config.toml
model = "CTC audio transcriber"
dataset = "short read English sentences (LibriTTS-R)"
train_examples = 26041
gain_aug_db = 10
noise_aug = 0.01
time_shift_ms = 100
n_mels = 80
hop_length = 160
input = "mfcc"
spec_augment = true
win_length = 512
tokenizer = "char"
vocab_size = 32
arch = "transformer"
norm = "layernorm"
norm_position = "post"
activation = "quick_gelu"
mlp_ratio = 6
head_dim = 48
fused_qkv = false
bias = "all"
qk_norm = true
parallel_block = false
dropout = 0.1
inner_norm = false
moe = "soft"
num_experts = 16
moe_every = 2
expert_mlp_ratio = 1
slots_per_expert = 2
shared_expert = false
subsampling = 2
layers = 12
width = 160
positions = "learned"
residual_init = "scaled_by_depth"
optimizer = "muon"
muon_scale = "match_rms_adamw"
lr = 0.0041
momentum = 0.9
nesterov = true
orthogonalizer = "newton_schulz_5"
adamw_lr_other_params = 0.0019
grad_clip = 1.0
steps = 4500
batch_size = 48
epochs = 8.3
lr_schedule = "cosine"
final_lr_fraction = 0
warmup_steps = 90
weight_decay = 0.5
adamw_weight_decay_other_params = 0.05
Rows from block 8, named by matrix and row number. Rows with one number belong to one neuron. Each number is 128 + 32 x the weight over its row's rms, rounded and kept within 0 to 255. All counts start at 0. Numbers have three digits each. After the name is the row's rms in percent of the matrix's.
# fc1: MLP up (model.blocks.8.mlp.fc1.weight, 960x160), inputs 0-159
# fc2: MLP down (model.blocks.8.mlp.fc2.weight, 160x960, transposed), outputs 0-159
fc1.465 131:117106182161126118114159106117151129122177153155040165126172118130082155136147148148173235139114183085148124153186073164155120154096139132124111196205158118122075145110132138091113176108134072123104146124145108107111097147091088123091129103127152093101087090143133135148121148195144081124128144098175150133072105123128160081119097102130123125101146142123105125093133175062181114108132112154139120101132129144104055132095146069154099107138151160159123121161087170131122152189033169
fc1.466 027:110155133132200137071088111203090112170120158131129116110141120149147183097177100157143130116085119081183085093125158111140101121131161134095120145127100121132138070083108171126170087149116136095155068131150113128124147173108144149136148155145134138187106157147133097156147137121155096147092079116147091108075125061158074042149103161183187135128077084119130138155129177126135135184174111132139065151081133137051122153115182165061120160157155127102087162180109114121093151152181149
fc1.467 139:067106116154174132144090077122146115120157142128052123127138186145127153092100148130144198150189146127058088135066116136089142126130176131061124159161180167139142148135201066153078130100134141106058177128165115178129119128133130099093124055113113039167129159069153069130117142158149160152140154114080152161181056128123129100161124185156100103128178101119118163117141138116135159136141080105110120121112145128119148187125114142128140112146169128166106141119125103108144056170140111
fc1.468 118:123118154169121113143126184145121116122106136103145127127092159141119122100113089106097120139132181128165173137120167166109104120089101143099147114104129136125092117102102109091093160146120171135153100171126135128122122169146092153146107051121097086164115137123133131090120108137112145120147203181117132110059057090106074123137131124092162161093135101149092101198152058163094120105050238183175141126144146149179098116094194124131105149141232172053140156130143131086130163114156106
fc1.469 084:128043145063157135129187140075161150097157156133184108150091171162113158128090148083139091127122096079157085158153138115067084122102165133067130046093122159134118169106111133158144169130080150152119103131123171126081122148153114153143155079090144083152142125127157130165090125140063094104095101140076151162100175094155161134173103155139139113171107204138117091149155131121136138190138140060185145177122143130103161134138164136115089137140194134127118072150061094129132079131158121
fc1.470 100:165144140133139090122128081161128152104140058153126125079096133148127085102112146134100177127138098142107116136126126119130155097133134160109150168176121128087135131130092092101182113122087073083115150153182141137137127163092103141197124101150189128180161163113220096094117130162128118104136136120069140097223101178094169181153143138122092117127072125165104120157113139139158172112102193108132115145129145113072068162120172186144133058213161102103149112140088093110106114092072083
fc1.471 167:124120164128103192144181150146107095109096153072147066091178104106117103154126157177174137101179141084057169118170086144081152137115118098147116123139125109130129109088200075164140141074163192186106116141107126125156086092122175100139103152089113130135169132098170117119097132174158134138104096144170134109147140131146156151124176136112082134061171141118085072104087120138105118128111148112212204126121125145131121108163142086128186109180140111037111119154074112127140107086166122
fc1.472 109:171077090142205131076127116136166105176154151152118160185154140166090120101149166066171083128155101112090120102156121100106169143118131124107158113080148158138112049178091148183077132147068120142085095116179199124103038153148126179094049105163148076120125111110169157090170161081120146134150165110193124091140121131193136122128097163081139148131161143163100105077141109097119134130145120117123109141118149144140125088143079140141162149172111116141163093157111104129107149065148134
fc1.473 035:142102070119115074158118159105104128122150149128169146111114146117082100052166163080077097138154058136185140113146117152078186147188077132152157132138092141162155197136120139086182149161105117129093139143170090141120092147100079148158170110143170118138083084137158194184146116171099165126067108159128129085155153082124128138209139108117119102133155151175149124160095136139075139088105131091182077090137113117158073155123106114130160155131130104093164150182132078139115095068117102
fc1.474 056:113086125119161124103134127113133089112164114132134103164137066180111145142152076101126192140084126115128061117122157082179110089166129103135155209131128148202150164179134179179174094153160144169039109169128123073076136063117096160071159187073115119159102154109143121144167142120109125141090155114136138155138111100146124096133107064098108145125154149148139112147197149078163113121121150101169140094128118120076128098151152064157126131112107142169117080094169145152191100135074140
fc1.475 107:108119155103104091161146114160133163154168111159112137111132063151061125136150190131184092049119170141103133111113100163078118171098148161075127081108122125144163149126079133113104216107118113083132123166087157119166068143116148132160085152150180144190100144108119123100065140127163119105152131154140136088164100134127138150117132145166079128089139155137050089141102122104161151150155102092175153153110133152144052126154066113200133098112137166202166176159082158088100124134107137
fc1.476 135:115062168125162121106112121127136146043138157103154134108080171188093156125156123089090135076162183106161145136127107111080141172106127137079161143103055156153187158098125078087128121152135119135128086160124122147154132103151103154182162120100216119167106127127158129115150113185095149117075092180153106162140161126144089167090173096116129120057110153108161155184109139093098155214093092141079135143140184141120103132119168105093128162143106076147138099114051140126148142122156093
fc1.477 130:138124120079094159126165146144146142178197096131120142160126107082125102123161109087160171132123145121142077170119119155165114154127171128115122099131129095131145103201133134088191140133163146150102133107112143111132048158165100164092133177123067125076051110159146112112167140089189160110105129100124099137101117108170141135143087078148177132120107182137095141134171138116134087120135095029183144150104136123073177134133093069136105101122111198112162107096217129113136080144073179
fc1.478 095:156134106145088140112097140170132147180136128159143116078157094147123119079148132083105076107180130116161146155088142104169069115092131126137122175130158077097101025125098141104102121145115091137206144131095156129152181131098090190162166109132164146116102140157135167069159183143106177159136128113154133132048125087158089158120138132153160076104168126132148150078094066096063134158060170139080126094079164166083141083138110112112149126147104150138113125150166162105151136173171165
fc1.479 030:139135075170132081106142139137171089099109108157127097125171132111118112122135089085166198113099151127136115129108115110133093172121065141107172090127143134128080164208065198186104192089108120105156126146149119085139099103122146121118098169090220147131145105153111160145113075170100118108103098151138150169116124099084154154234091126109132109136139138113155159110161054144081138187165138083177077136138146115108102099058119148170106149133139122176129155156122100167109110144086117
fc1.480 036:114119122105114122131122092160091216159133124186143156099117072094101124168116136151133128143114164140099079087156192155153131097189173117150184130068157131138158104136134133133173097114147168175109095104099108094138164208106094146136125170131111113122173112048166089108128108103125125034196126155133087145106168110132116053135188176147154122150121126098144090124091085119101191153166080180165109140133109134100139111092163117113103079116143163145129086103095099120149152072110156
fc1.481 106:076150150166160082111140201148191057110135151066162123121171123089132107134093168142152119121166132120131098107007102176145113075170152161103118166172106192137080104145110111146128095121125144104172121135121097169072140160105106163113083108151146104063138132117073107129108149162074157165124120081104126154084101147173178113133174143092133161127147123079110181107171142099139074109133165121135070123097099175154093127178137153144129154089148084144145148141086116079145143132149146
fc1.482 115:133103130173119148186156107124117133137146173079072071153087094153201106134108085114134146107116130065094126148144166183124093108121130146065125100127157182122159144086072124157113077140166148129171189171119117082118141153096159137164105076119126103112077113149148133129112130131084154107139101106147171160163153160160121167146092123159116127108030094187105169148072142142162119127097129130222101155178134140097162116126133117193118088126104153146110172130175098128105069087117068
fc1.483 027:133111132149126124112148136143135082187145135172127171135092127143108110122182061129124116157105113108167099187085155075150115180140112130129153183151154078187105205228150128175178150141130112140204044135135097107108148113048092182115099119142096093100165174179098098137157121157147123125174099117127099113107109092105153118146127087106112113152113105116150104114112111148138143152136074103115058055138163092099119101090151144077148124166119130128153177131131190132177118123101165
fc2.465 134:053118131084146115134172143143138092069133096093134135121088093094116182156115116140132080148129166102125157183172198106135159060140096100115082128155160076148195100125136122102063120122123140120118155150116057125120165148162096093126183126208116133116123117089109162151102201153205136152105129154161144142115119111133123077129112139092081097127150145153089186105145053123117124124125079163178133146131144200124085154047172137163134155095135143153132115094085116098139142142157169
fc2.466 025:126105109134094094162165148067125149158106120163125146105155157141100082188108172149112162104132113194091160172069110129122164151128142115163109136176125175095110157153121093149119138127119119127067199097124141095155113117120064111124116099124151143065162122110133184068100095135086222073130152136148149130148052215103156202115111116090084152166155137175148162112150085136147106092123141137116157066107095186156104096102107138161167131094121104163159086101123142137150106118069138
fc2.467 124:158098103060197111213150178122098122148163123143089161103091150109085126113117182128113116101118138108134182119124200131110142091150046147134198174110151107107173185151120131109123143108135175154133159159108101073102137117174108069134141155067154079109081128175103150176158108157099128136079153122151165111067119092129121081120142115098149082167120070167132112122097153147084161106125122155153135140106145103197120116040122114103129145089153160128136159127093113127119193144096159
fc2.468 121:152144086047105165116100119111149092147127115188114105167140174101155095171102071101101160106133087151152113132115132104126220147110105092115128110149064144150139086111119153085154127137165124176172119071148136104134169102034139108110152167100160089130124142132087162166121142125118126092203086145102152147165109153109173160151151119134129132129129134115140128113158132155161116200123129135148167178108081146095088119103186050099088063125111126126155047105174116166158129171079164
fc2.469 080:144120076168185134129137112091045112127146170065103173182123172176069128113203172160134056125050101149130097086112130122091141153172134150163134135217130121140079141150111141147136181154144136144142132173155146135092124127126124121068111170142131098122101148107075121071082128123180141062089125125110090130141136147137070102122145095145159125150151140214135095105148102180152134089072117153136095086118122078150154117144136108144104073107112158115179153103125151092143145132180118
fc2.470 103:088155099165127146136170147060135156164143175153115077087097116189122140175163127140153126083085154151081146096098168111142121153098136062178120129136103096078118184134198107101156149147155083112162075142095119133107136116145179102117155130085172103065157098098115080130106109085142176139122129103170119149053147111088106076107120120167111068170152111113128102068198116164189121112157082110112136117122178132135189131126113129160187142094128152177138110124182153116152167138095084
fc2.471 170:120098093151102145134164096102118082156133163165184086049193126088165136142137151126162106151140163141103146136129084103126184157098146099123083057177152126181100141143040124137113137098133134193154112097121149134161059157127112111104143179078110106064155138114116113156141131096113161135113070131119114141120154150122108069184166130079081123087158162122133145117131173182071098132105183144176116127074185192155109131130145145084172121102120114066128125159099113171111153105168152
fc2.472 122:048145087178143179163108140127120166145115100082099152130169110141127111085182099109072113107093145162181107147152139043134149115143098178110108130157161168150116069177101113088137161103129127168097169105126155123142086147088166085168146147078122147105098180123068080160112164101134096133182117156071140148140124106142083122124120086056152158147086075148117114138157080194193138149172086106124160149122098153113119127116120119117168123105159124122127152125207124157184082115158092
fc2.473 039:181103146175141154110094146132152161129122096121133142090124083163187185190107128142154131134084149134062133153146147127142093104118142100105130085139138127073112048084178148149103092181135093168136154093097127130125201077126184086117116138166112136101115175117130148103168181137159092137200038128109100157092133108175074068138123093088133130099085118104122164113183127112110086146117112162064147138134130131145207104142110144145139189088165152174070103100116117137107157141145121
fc2.474 057:126168118127102111137113095137142119180103130130069082113106143108171113163111201114138133146191130193062133112123113147165157204074147114091090121198125137094107086090149147096079088093116170111184092101122126129173106148141107126163122123219131164026087065087129110119109109142138118088108058136132122163146136125099131098161154135160141153154093154092087138122113128137161138129134084120134155147105145188171115143106081102143150179142175159134150131167077108169084166124181110
fc2.475 112:048143164139145066157119087121116135162187125139133104193101129134130124097150135151119105166116101115130112188050064154187161136131134101128066170172158142152125100180108111139130124083146103074087073146134131164109141176155125150146185098090083152065122128125120107167119113120122138124149168145096169145027160149049174115113125140100176101150132146098098163136094197178107099143098085121144158121139117102104124133128144174158130148119138134157081085141160097150167171099071116
fc2.476 127:157108197136171092155131067154099117146095175103181102109143168086129153098157130133135176137088136147122131084176130081105107153154129076117126123139095077157124199107095076205164180144143118145113151123086149072136123170135156147144122163170144161113050136076121168116054173130148140083146143112106106139134166135138088144116098137122096094129095188128095112171116129097125178084133150148090138144079156099133101117186108099164095149097163081160160134150106056084154112107161060
fc2.477 142:120057105153093117128129101149101160166158190140137062098160118113133112128138176163092099075117149113140103065119175088111151195131151069119124122163123165130125095116176137122140162130125130117128159122122100075121154084122103103107085137169145092032174130139068115187118147146139078132138131096069110143150132183104130083131157142147116076078110153164102128169185077169110158124166205120125166120099102189137147145168124142186097182106117150106150122123092084121152147107198092
fc2.478 096:127099130114147112157125135112061097128080113114086103115082161128146088205075128174113125125102159147104110108166130134078152076096146178151143107087112125142126150115087096095076071164114091131132141100132153101146141165135095071131163124070109087158141129195147130185164180169192178113128065203183118178101109128147156149136098124169104148098145094165151146127105091193090090097125098114129124176152125114168108144147176187122115097067145140163186121156138090132110180114093153
fc2.479 029:178137172087149124140078162143110119158202138090125180145095153132135173135100149137104106124171081166147125135107135148132164095166189112120070110153143111126164094095100099080079075160113168109132154146115145162083141172120154131131142092160015169104108134118084104107159150104143146136176155099124086109098174189183080083086125166118089123114152165148117111124112216127171095063095112146089187111098103122135164129146064096111128133121124139150110128134193131109173094096145124
fc2.480 033:128105131097134121097164140140141118172144132120117132099104178135230116071124105131134111136108145116123121162085078069102098165048102138106073089186167191070116120158125137129095171136122097122109167146149126155120066092125125118093170057141143141114128138177109153168179151123100121188076113087125109136099057149137174207140056107152088137149122116203130168144179132123113075095108133130102163156118199132133126151153121135170151169098120124154102176113152123109097130151088109
fc2.481 099:092147167093180105127091083108102092161154117125181149163151174151109103145151118142091193149186137067158123155160093153167153120160130107111185126103112125117116118107060179142108142057171113160127109125065145091169147113090114088181131129054177187091140186125122125103171125119122179124156137126142139118140196089163149129121196132118165152074120101070114055115137115150128182176134138111140182110121133134101108152058100123093071118150113123117095088096163143126088123122095099
fc2.482 105:167091138146126157105172129140135102095137161098121134117099124115144168128120045119166139114073109152138142143168131119147114065237105159241104130146112106152129116140168156132166155112156157155112168147132134109097102109048120165132129110122181122133097134160090135082102074179102134120105077136117157070145094169154174116104086237091191169177088105106112133115100109102122096143128134092124068136147121071141131108126144088118105150178124103078137175120141134126110128164104144
fc2.483 025:180167153106110118132077135145134145107158111080135087139143125109168167099081153149157132097170176168081149078147117154148108076089150145138104033105112167065132049057121106084144098144099172128126203148125121172180121162155151058167127146097145168191111065077139153105128124130098138120107151134130135156142169187151089114130093152130147093123124163175135123136191119096091127115118179104099170176110093151159153140161100114164108125110154122150077124138153060132078130120103132