python train.py --model="CTC audio transcriber" --dataset="short read English sentences (LibriTTS-R)" --train_examples=26041 --gain_aug_db=10 --noise_aug=0.01 --time_shift_ms=100 --n_mels=80 --hop_length=160 --input="mfcc" --spec_augment=true --win_length=512 --tokenizer="char" --vocab_size=32 --arch="transformer" --norm="layernorm" --norm_position="post" --activation="quick_gelu" --mlp_ratio=6 --head_dim=48 --fused_qkv=false --bias="all" --qk_norm=true --parallel_block=false --dropout=0.1 --inner_norm=false --moe="soft" --num_experts=16 --moe_every=2 --expert_mlp_ratio=1 --slots_per_expert=2 --shared_expert=false --subsampling=2 --layers=12 --width=160 --positions="learned" --residual_init="scaled_by_depth" --optimizer="muon" --muon_scale="match_rms_adamw" --lr=0.0041 --momentum=0.9 --nesterov=true --orthogonalizer="newton_schulz_5" --adamw_lr_other_params=0.0019 --grad_clip=1.0 --steps=4500 --batch_size=48 --epochs=8.3 --lr_schedule="cosine" --final_lr_fraction=0 --warmup_steps=90 --weight_decay=0.5 --adamw_weight_decay_other_params=0.05
Rows from expert 6 of block 9, named by matrix and row number. Rows with one number belong to one neuron. Each number is 200 + 20 x the weight over the matrix's rms, rounded and kept within 0 to 999. All counts start at 0.
# up: expert up (model.blocks.9.mlp.up, 16x160x160), inputs 80-159
# down: expert down (model.blocks.9.mlp.down, 16x160x160, transposed), outputs 80-159
up.102,210,179,208,205,210,228,153,154,173,187,201,208,212,204,195,200,182,191,187,178,219,190,216,210,185,183,186,184,204,219,212,208,209,190,208,227,184,189,226,226,206,190,205,185,207,168,201,186,207,202,202,198,198,185,235,204,184,166,198,202,211,197,197,181,211,216,197,190,199,204,219,203,230,220,177,174,208,203,234,185
down.102,181,230,218,213,214,196,217,233,192,221,201,174,215,198,210,185,200,201,207,206,189,185,209,199,229,186,184,207,204,206,181,224,182,207,223,196,207,224,202,165,216,230,201,216,187,214,197,249,190,188,177,222,190,194,125,204,190,222,213,211,185,193,184,201,204,228,176,173,221,199,195,203,189,184,230,188,157,219,174,228
up.103,233,177,231,201,167,200,223,213,144,201,182,205,251,221,237,182,159,185,192,205,165,202,233,216,220,222,188,187,192,217,186,174,252,225,198,159,203,226,256,196,203,191,195,146,198,204,200,188,151,234,185,219,185,181,183,157,205,181,221,153,192,188,250,260,166,183,217,185,169,194,215,167,175,198,184,239,159,178,227,265
down.103,179,233,176,161,278,186,214,174,290,160,191,183,221,240,174,271,192,213,276,189,182,205,204,159,228,204,220,196,180,183,203,172,146,166,209,219,188,187,184,178,233,193,163,241,169,184,224,206,225,223,220,162,233,166,194,249,238,184,194,197,192,208,164,210,221,225,181,169,214,175,259,203,213,212,234,233,198,226,172,179
up.104,239,161,194,215,205,154,199,169,180,172,193,219,169,183,202,197,190,222,210,238,240,195,182,199,173,192,159,173,181,223,212,203,187,211,208,205,188,233,219,154,192,176,167,162,198,160,215,170,222,204,133,193,184,223,221,241,228,214,201,218,194,177,189,197,230,214,221,193,220,215,177,255,214,211,186,180,212,172,191,258
down.104,195,203,150,200,225,182,192,224,233,230,216,251,228,205,152,195,145,210,215,218,205,176,252,239,221,190,218,182,219,248,218,196,215,222,245,175,188,188,193,214,167,200,199,191,172,181,175,224,201,185,220,201,214,137,162,178,167,208,232,184,239,184,223,189,181,210,212,214,224,171,230,167,231,197,208,182,178,245,158,196
up.105,190,196,189,213,192,247,191,233,218,181,231,179,200,162,187,196,188,172,209,188,211,232,217,232,206,196,181,194,206,220,191,240,201,164,205,201,196,226,250,170,198,195,200,167,209,193,212,197,198,204,163,188,201,224,220,206,229,188,150,211,174,180,206,234,186,208,230,205,230,213,164,200,192,209,208,190,172,173,215,223
down.105,214,153,211,189,212,189,184,207,204,221,178,179,206,207,185,183,190,225,202,207,200,187,189,203,204,184,186,152,198,212,189,238,168,170,210,244,199,203,187,230,200,221,181,233,180,206,202,191,169,178,212,209,186,150,202,196,178,225,178,187,265,210,181,171,241,182,169,168,189,206,215,187,226,215,197,174,199,225,195,216
up.106,199,189,212,213,194,203,182,204,174,163,201,197,202,193,195,180,196,167,199,204,192,206,192,195,214,184,223,200,191,184,203,195,205,203,203,159,225,197,236,179,216,239,204,242,201,166,185,196,206,172,175,191,227,193,209,172,202,213,180,153,194,155,186,213,217,228,177,206,196,182,166,201,228,198,199,171,203,195,199,221
down.106,187,196,191,216,239,191,208,217,199,209,193,175,215,179,177,190,216,221,213,213,178,193,192,202,223,205,171,214,194,182,218,191,203,146,190,236,192,210,185,175,207,199,196,197,202,223,224,225,159,213,247,191,153,191,212,223,163,184,214,180,218,219,212,219,177,210,199,215,194,209,229,231,169,180,205,179,185,203,181,190
up.107,188,212,229,171,216,174,200,211,170,205,157,194,183,196,203,173,182,166,223,195,181,199,186,193,173,223,214,181,192,201,188,163,210,208,203,210,219,214,185,198,215,218,201,221,240,225,206,206,223,203,176,231,228,215,199,207,199,228,184,237,186,219,204,183,196,225,185,193,190,214,170,221,227,176,207,219,183,197,245,198
down.107,200,192,206,224,188,246,176,205,206,155,183,171,206,206,192,229,187,200,186,191,185,183,208,203,192,223,208,187,227,200,205,193,200,205,205,191,189,213,232,197,194,221,194,168,199,188,156,262,197,223,185,223,212,215,212,196,177,146,170,221,220,187,186,236,232,194,191,218,236,212,187,233,195,198,149,177,230,146,221,177
up.108,229,170,204,183,235,209,233,208,194,220,215,212,214,181,197,212,202,189,229,213,224,219,186,212,202,212,187,210,190,193,188,201,202,223,247,178,188,225,194,191,210,166,199,221,180,190,225,222,202,206,215,163,200,196,195,195,205,187,154,205,215,197,234,206,226,206,204,238,207,193,222,172,190,179,201,179,220,198,206,200
down.108,176,172,190,173,212,193,163,209,198,192,198,182,191,226,187,231,189,215,181,218,232,160,168,214,178,204,175,194,236,196,175,203,230,194,171,225,216,185,192,227,207,188,230,180,219,205,202,181,223,200,179,207,201,204,191,235,186,221,241,220,197,176,190,199,195,184,173,198,195,199,220,230,168,216,185,200,188,161,188,212
up.109,207,183,210,182,155,216,199,162,195,195,182,218,188,175,215,205,200,216,220,161,171,194,218,218,174,202,186,206,228,211,219,206,198,194,194,194,193,201,193,194,216,183,168,208,200,188,188,203,193,130,161,214,215,208,209,217,213,206,234,203,219,213,210,171,191,201,233,203,175,240,232,203,174,186,195,173,202,210,234,193
down.109,190,180,189,191,203,222,189,139,227,200,210,188,195,206,218,187,216,185,219,235,203,204,172,203,166,192,197,204,165,195,227,203,163,214,202,197,219,200,248,239,191,203,191,223,200,209,209,233,242,228,196,225,226,213,167,207,196,192,186,190,185,165,166,186,178,204,215,191,242,178,211,195,219,219,227,202,214,223,210,215
up.110,225,203,178,194,219,199,175,188,211,207,198,189,185,191,171,215,216,185,199,220,193,222,175,194,219,196,185,195,189,178,200,199,212,230,190,236,249,176,204,207,257,207,173,245,230,193,186,210,192,194,215,203,186,207,156,219,206,190,225,215,193,160,240,249,222,162,218,208,192,179,188,201,234,238,218,186,142,212,187,186
down.110,192,191,223,166,226,197,229,209,193,215,197,202,198,194,240,216,213,180,224,182,187,201,218,228,181,186,180,198,202,188,205,199,205,197,202,229,175,219,221,194,165,224,196,188,206,208,184,157,196,154,196,187,190,232,249,213,233,222,180,210,204,222,203,188,196,227,201,216,191,213,159,190,164,187,182,154,193,210,233,198
up.111,195,197,206,200,192,210,215,175,207,180,196,189,202,208,187,193,206,207,208,190,216,216,210,214,216,187,199,201,196,179,197,202,191,206,214,194,194,205,200,200,192,195,205,209,215,197,210,203,198,199,182,202,193,229,186,209,215,163,203,217,199,223,202,207,198,208,200,199,215,178,181,222,193,211,186,206,204,157,200,223
down.111,190,201,183,193,211,195,195,224,184,197,195,187,200,201,201,205,199,198,171,217,211,179,200,211,188,196,197,188,210,190,183,217,214,197,204,225,207,194,176,205,191,226,211,202,202,229,200,190,225,201,198,188,189,191,220,190,200,222,199,180,206,178,218,201,201,185,200,192,209,212,199,190,219,198,193,205,198,208,188,227
up.112,206,197,208,203,209,188,197,187,186,198,187,205,221,202,217,200,198,170,216,198,203,196,180,208,214,207,220,187,184,206,188,212,180,202,202,205,221,203,220,200,176,210,189,188,203,209,196,219,215,187,187,223,196,188,189,182,227,224,187,231,186,204,202,181,207,200,184,175,195,198,191,200,169,208,200,190,214,174,209,190
down.112,211,202,184,212,213,204,183,218,185,179,196,216,200,198,193,217,185,204,198,233,201,191,190,170,216,189,190,232,203,175,203,184,235,193,212,199,190,213,188,215,204,182,207,212,189,200,193,215,214,197,213,197,197,200,204,194,182,176,221,217,206,196,189,222,206,190,193,209,190,197,193,193,202,210,175,184,207,194,198,215
up.113,211,226,219,171,182,193,173,223,180,208,192,171,208,195,209,177,210,188,171,201,197,239,194,209,253,209,210,174,189,172,182,197,224,198,238,193,201,210,226,217,229,220,190,195,198,225,182,228,231,190,224,193,199,189,206,196,167,215,197,213,176,225,191,220,198,186,216,201,202,183,151,234,182,186,204,219,202,186,241,152
down.113,169,201,215,226,202,177,247,225,215,189,201,189,204,226,182,214,204,192,201,175,187,188,195,179,161,170,170,215,216,154,213,215,181,181,180,227,204,179,195,215,200,220,178,215,223,199,208,199,213,180,183,193,177,259,218,192,196,220,210,255,219,191,211,204,212,161,167,194,188,185,216,216,195,203,185,193,237,186,203,208
up.114,235,179,213,165,231,194,183,194,197,227,223,169,188,184,182,187,203,213,206,210,192,244,203,180,198,212,218,192,214,200,198,203,209,207,212,209,208,184,211,256,194,220,166,238,204,187,207,202,231,206,189,200,199,198,187,226,185,209,189,157,185,206,165,219,166,208,237,211,197,161,185,219,188,215,201,182,200,233,218,174
down.114,169,204,186,222,155,200,224,191,189,172,155,203,196,202,244,226,204,216,171,192,184,206,231,208,204,204,179,195,211,204,203,180,183,213,186,199,217,205,183,206,196,238,187,180,225,214,176,191,231,209,184,199,205,203,209,181,232,197,208,210,212,183,195,162,200,206,195,221,224,190,224,199,166,218,186,204,200,196,178,195
up.115,217,186,202,159,230,191,208,198,229,183,201,182,206,187,215,189,212,187,200,229,216,194,216,216,198,174,180,222,224,230,224,187,153,234,209,226,198,235,212,192,171,183,191,192,189,208,200,179,187,162,189,190,197,173,171,203,220,214,189,205,214,200,179,199,193,185,210,192,215,210,204,194,193,202,230,175,210,199,215,198
down.115,189,226,168,212,184,190,173,198,185,216,214,228,213,206,179,195,216,212,208,220,186,164,190,194,204,205,189,188,186,181,211,197,237,196,213,168,222,165,179,201,196,216,237,232,212,188,225,226,205,195,187,206,214,209,182,184,170,193,199,213,198,168,223,224,200,197,191,202,190,180,172,186,172,211,191,173,187,210,182,223
up.116,201,153,225,188,194,178,187,234,187,193,199,203,203,181,189,213,179,167,184,203,190,201,192,176,169,221,228,159,232,171,238,203,171,218,221,225,255,166,203,244,188,207,182,205,229,265,178,193,190,164,174,180,219,190,197,225,190,205,215,216,208,171,195,245,204,199,166,228,193,206,147,219,208,248,190,209,202,205,259,220
down.116,221,220,169,178,186,265,195,183,216,232,163,234,209,217,169,185,205,206,201,178,204,168,231,185,175,213,185,168,207,164,199,183,224,167,230,183,145,187,195,236,209,209,171,206,191,190,207,260,224,191,201,207,227,228,218,192,169,191,196,235,188,227,192,210,225,177,182,204,210,202,201,179,184,180,183,205,180,171,209,226
up.117,185,190,230,213,231,174,187,178,208,179,207,191,183,210,186,190,167,159,212,196,226,210,215,206,196,190,204,211,199,179,196,182,224,195,203,192,181,204,220,229,187,240,186,219,215,180,199,210,194,228,202,205,179,217,201,178,228,206,220,173,201,188,193,216,167,171,213,183,204,180,179,238,200,213,162,188,212,190,184,199
down.117,198,215,165,201,199,208,199,229,217,192,188,180,206,215,248,220,221,205,200,224,164,154,210,207,194,193,181,189,218,179,185,198,195,202,223,212,212,183,180,179,203,201,195,203,214,207,184,195,217,206,198,194,189,181,182,192,190,194,210,190,191,194,195,214,223,190,223,197,198,226,224,178,196,209,182,174,208,210,206,204
up.118,227,202,267,188,190,191,203,195,161,194,224,181,209,247,219,200,189,202,191,188,191,202,240,192,214,215,188,207,209,179,183,216,202,234,196,178,179,202,194,198,222,194,131,163,184,192,183,181,191,209,207,175,209,218,202,174,207,206,204,191,210,203,216,204,183,191,203,220,181,189,202,194,175,219,224,168,190,179,208,232
down.118,187,200,183,187,213,184,190,227,209,199,187,208,206,216,207,215,196,216,188,202,169,215,224,203,221,165,217,218,165,220,194,186,239,190,196,192,222,197,192,176,217,213,223,211,171,230,243,226,194,177,184,219,220,166,199,242,185,216,228,193,170,210,177,198,242,182,168,178,197,178,194,247,172,184,181,236,203,195,185,167
up.119,209,209,221,203,155,214,209,141,149,154,238,202,256,209,268,195,227,257,209,140,161,211,243,208,276,192,239,263,218,223,198,192,202,176,195,219,169,194,213,187,258,176,153,136,185,161,244,189,225,240,242,200,221,179,196,204,227,245,209,198,169,154,220,208,208,201,206,160,158,218,240,196,145,207,184,225,187,210,140,196
down.119,184,205,188,222,186,183,198,177,213,219,192,188,190,220,265,215,201,252,256,185,182,214,218,190,230,175,285,189,156,214,167,165,200,190,160,210,204,157,149,197,252,214,183,249,155,192,218,210,231,160,214,232,242,163,146,200,157,245,183,191,211,204,167,175,201,222,179,182,226,169,217,202,219,223,199,221,147,228,255,156
up.120,210,182,225,189,196,214,171,218,174,215,191,228,176,203,211,214,176,203,191,201,207,183,204,183,196,206,212,199,170,216,182,181,216,195,202,225,177,203,225,210,181,207,192,193,167,198,168,193,192,203,184,194,181,207,216,213,201,218,179,193,192,177,233,194,166,152,212,187,195,231,235,193,192,236,185,176,203,247,221,183
down.120,173,197,202,212,230,197,221,197,200,192,196,216,200,181,200,196,222,176,193,205,196,195,205,206,208,166,187,185,173,197,203,222,189,192,223,182,200,213,198,190,229,173,184,188,196,196,188,262,231,181,165,191,207,203,140,180,198,196,222,219,181,205,201,202,224,211,196,193,205,194,202,224,181,186,188,207,211,199,198,199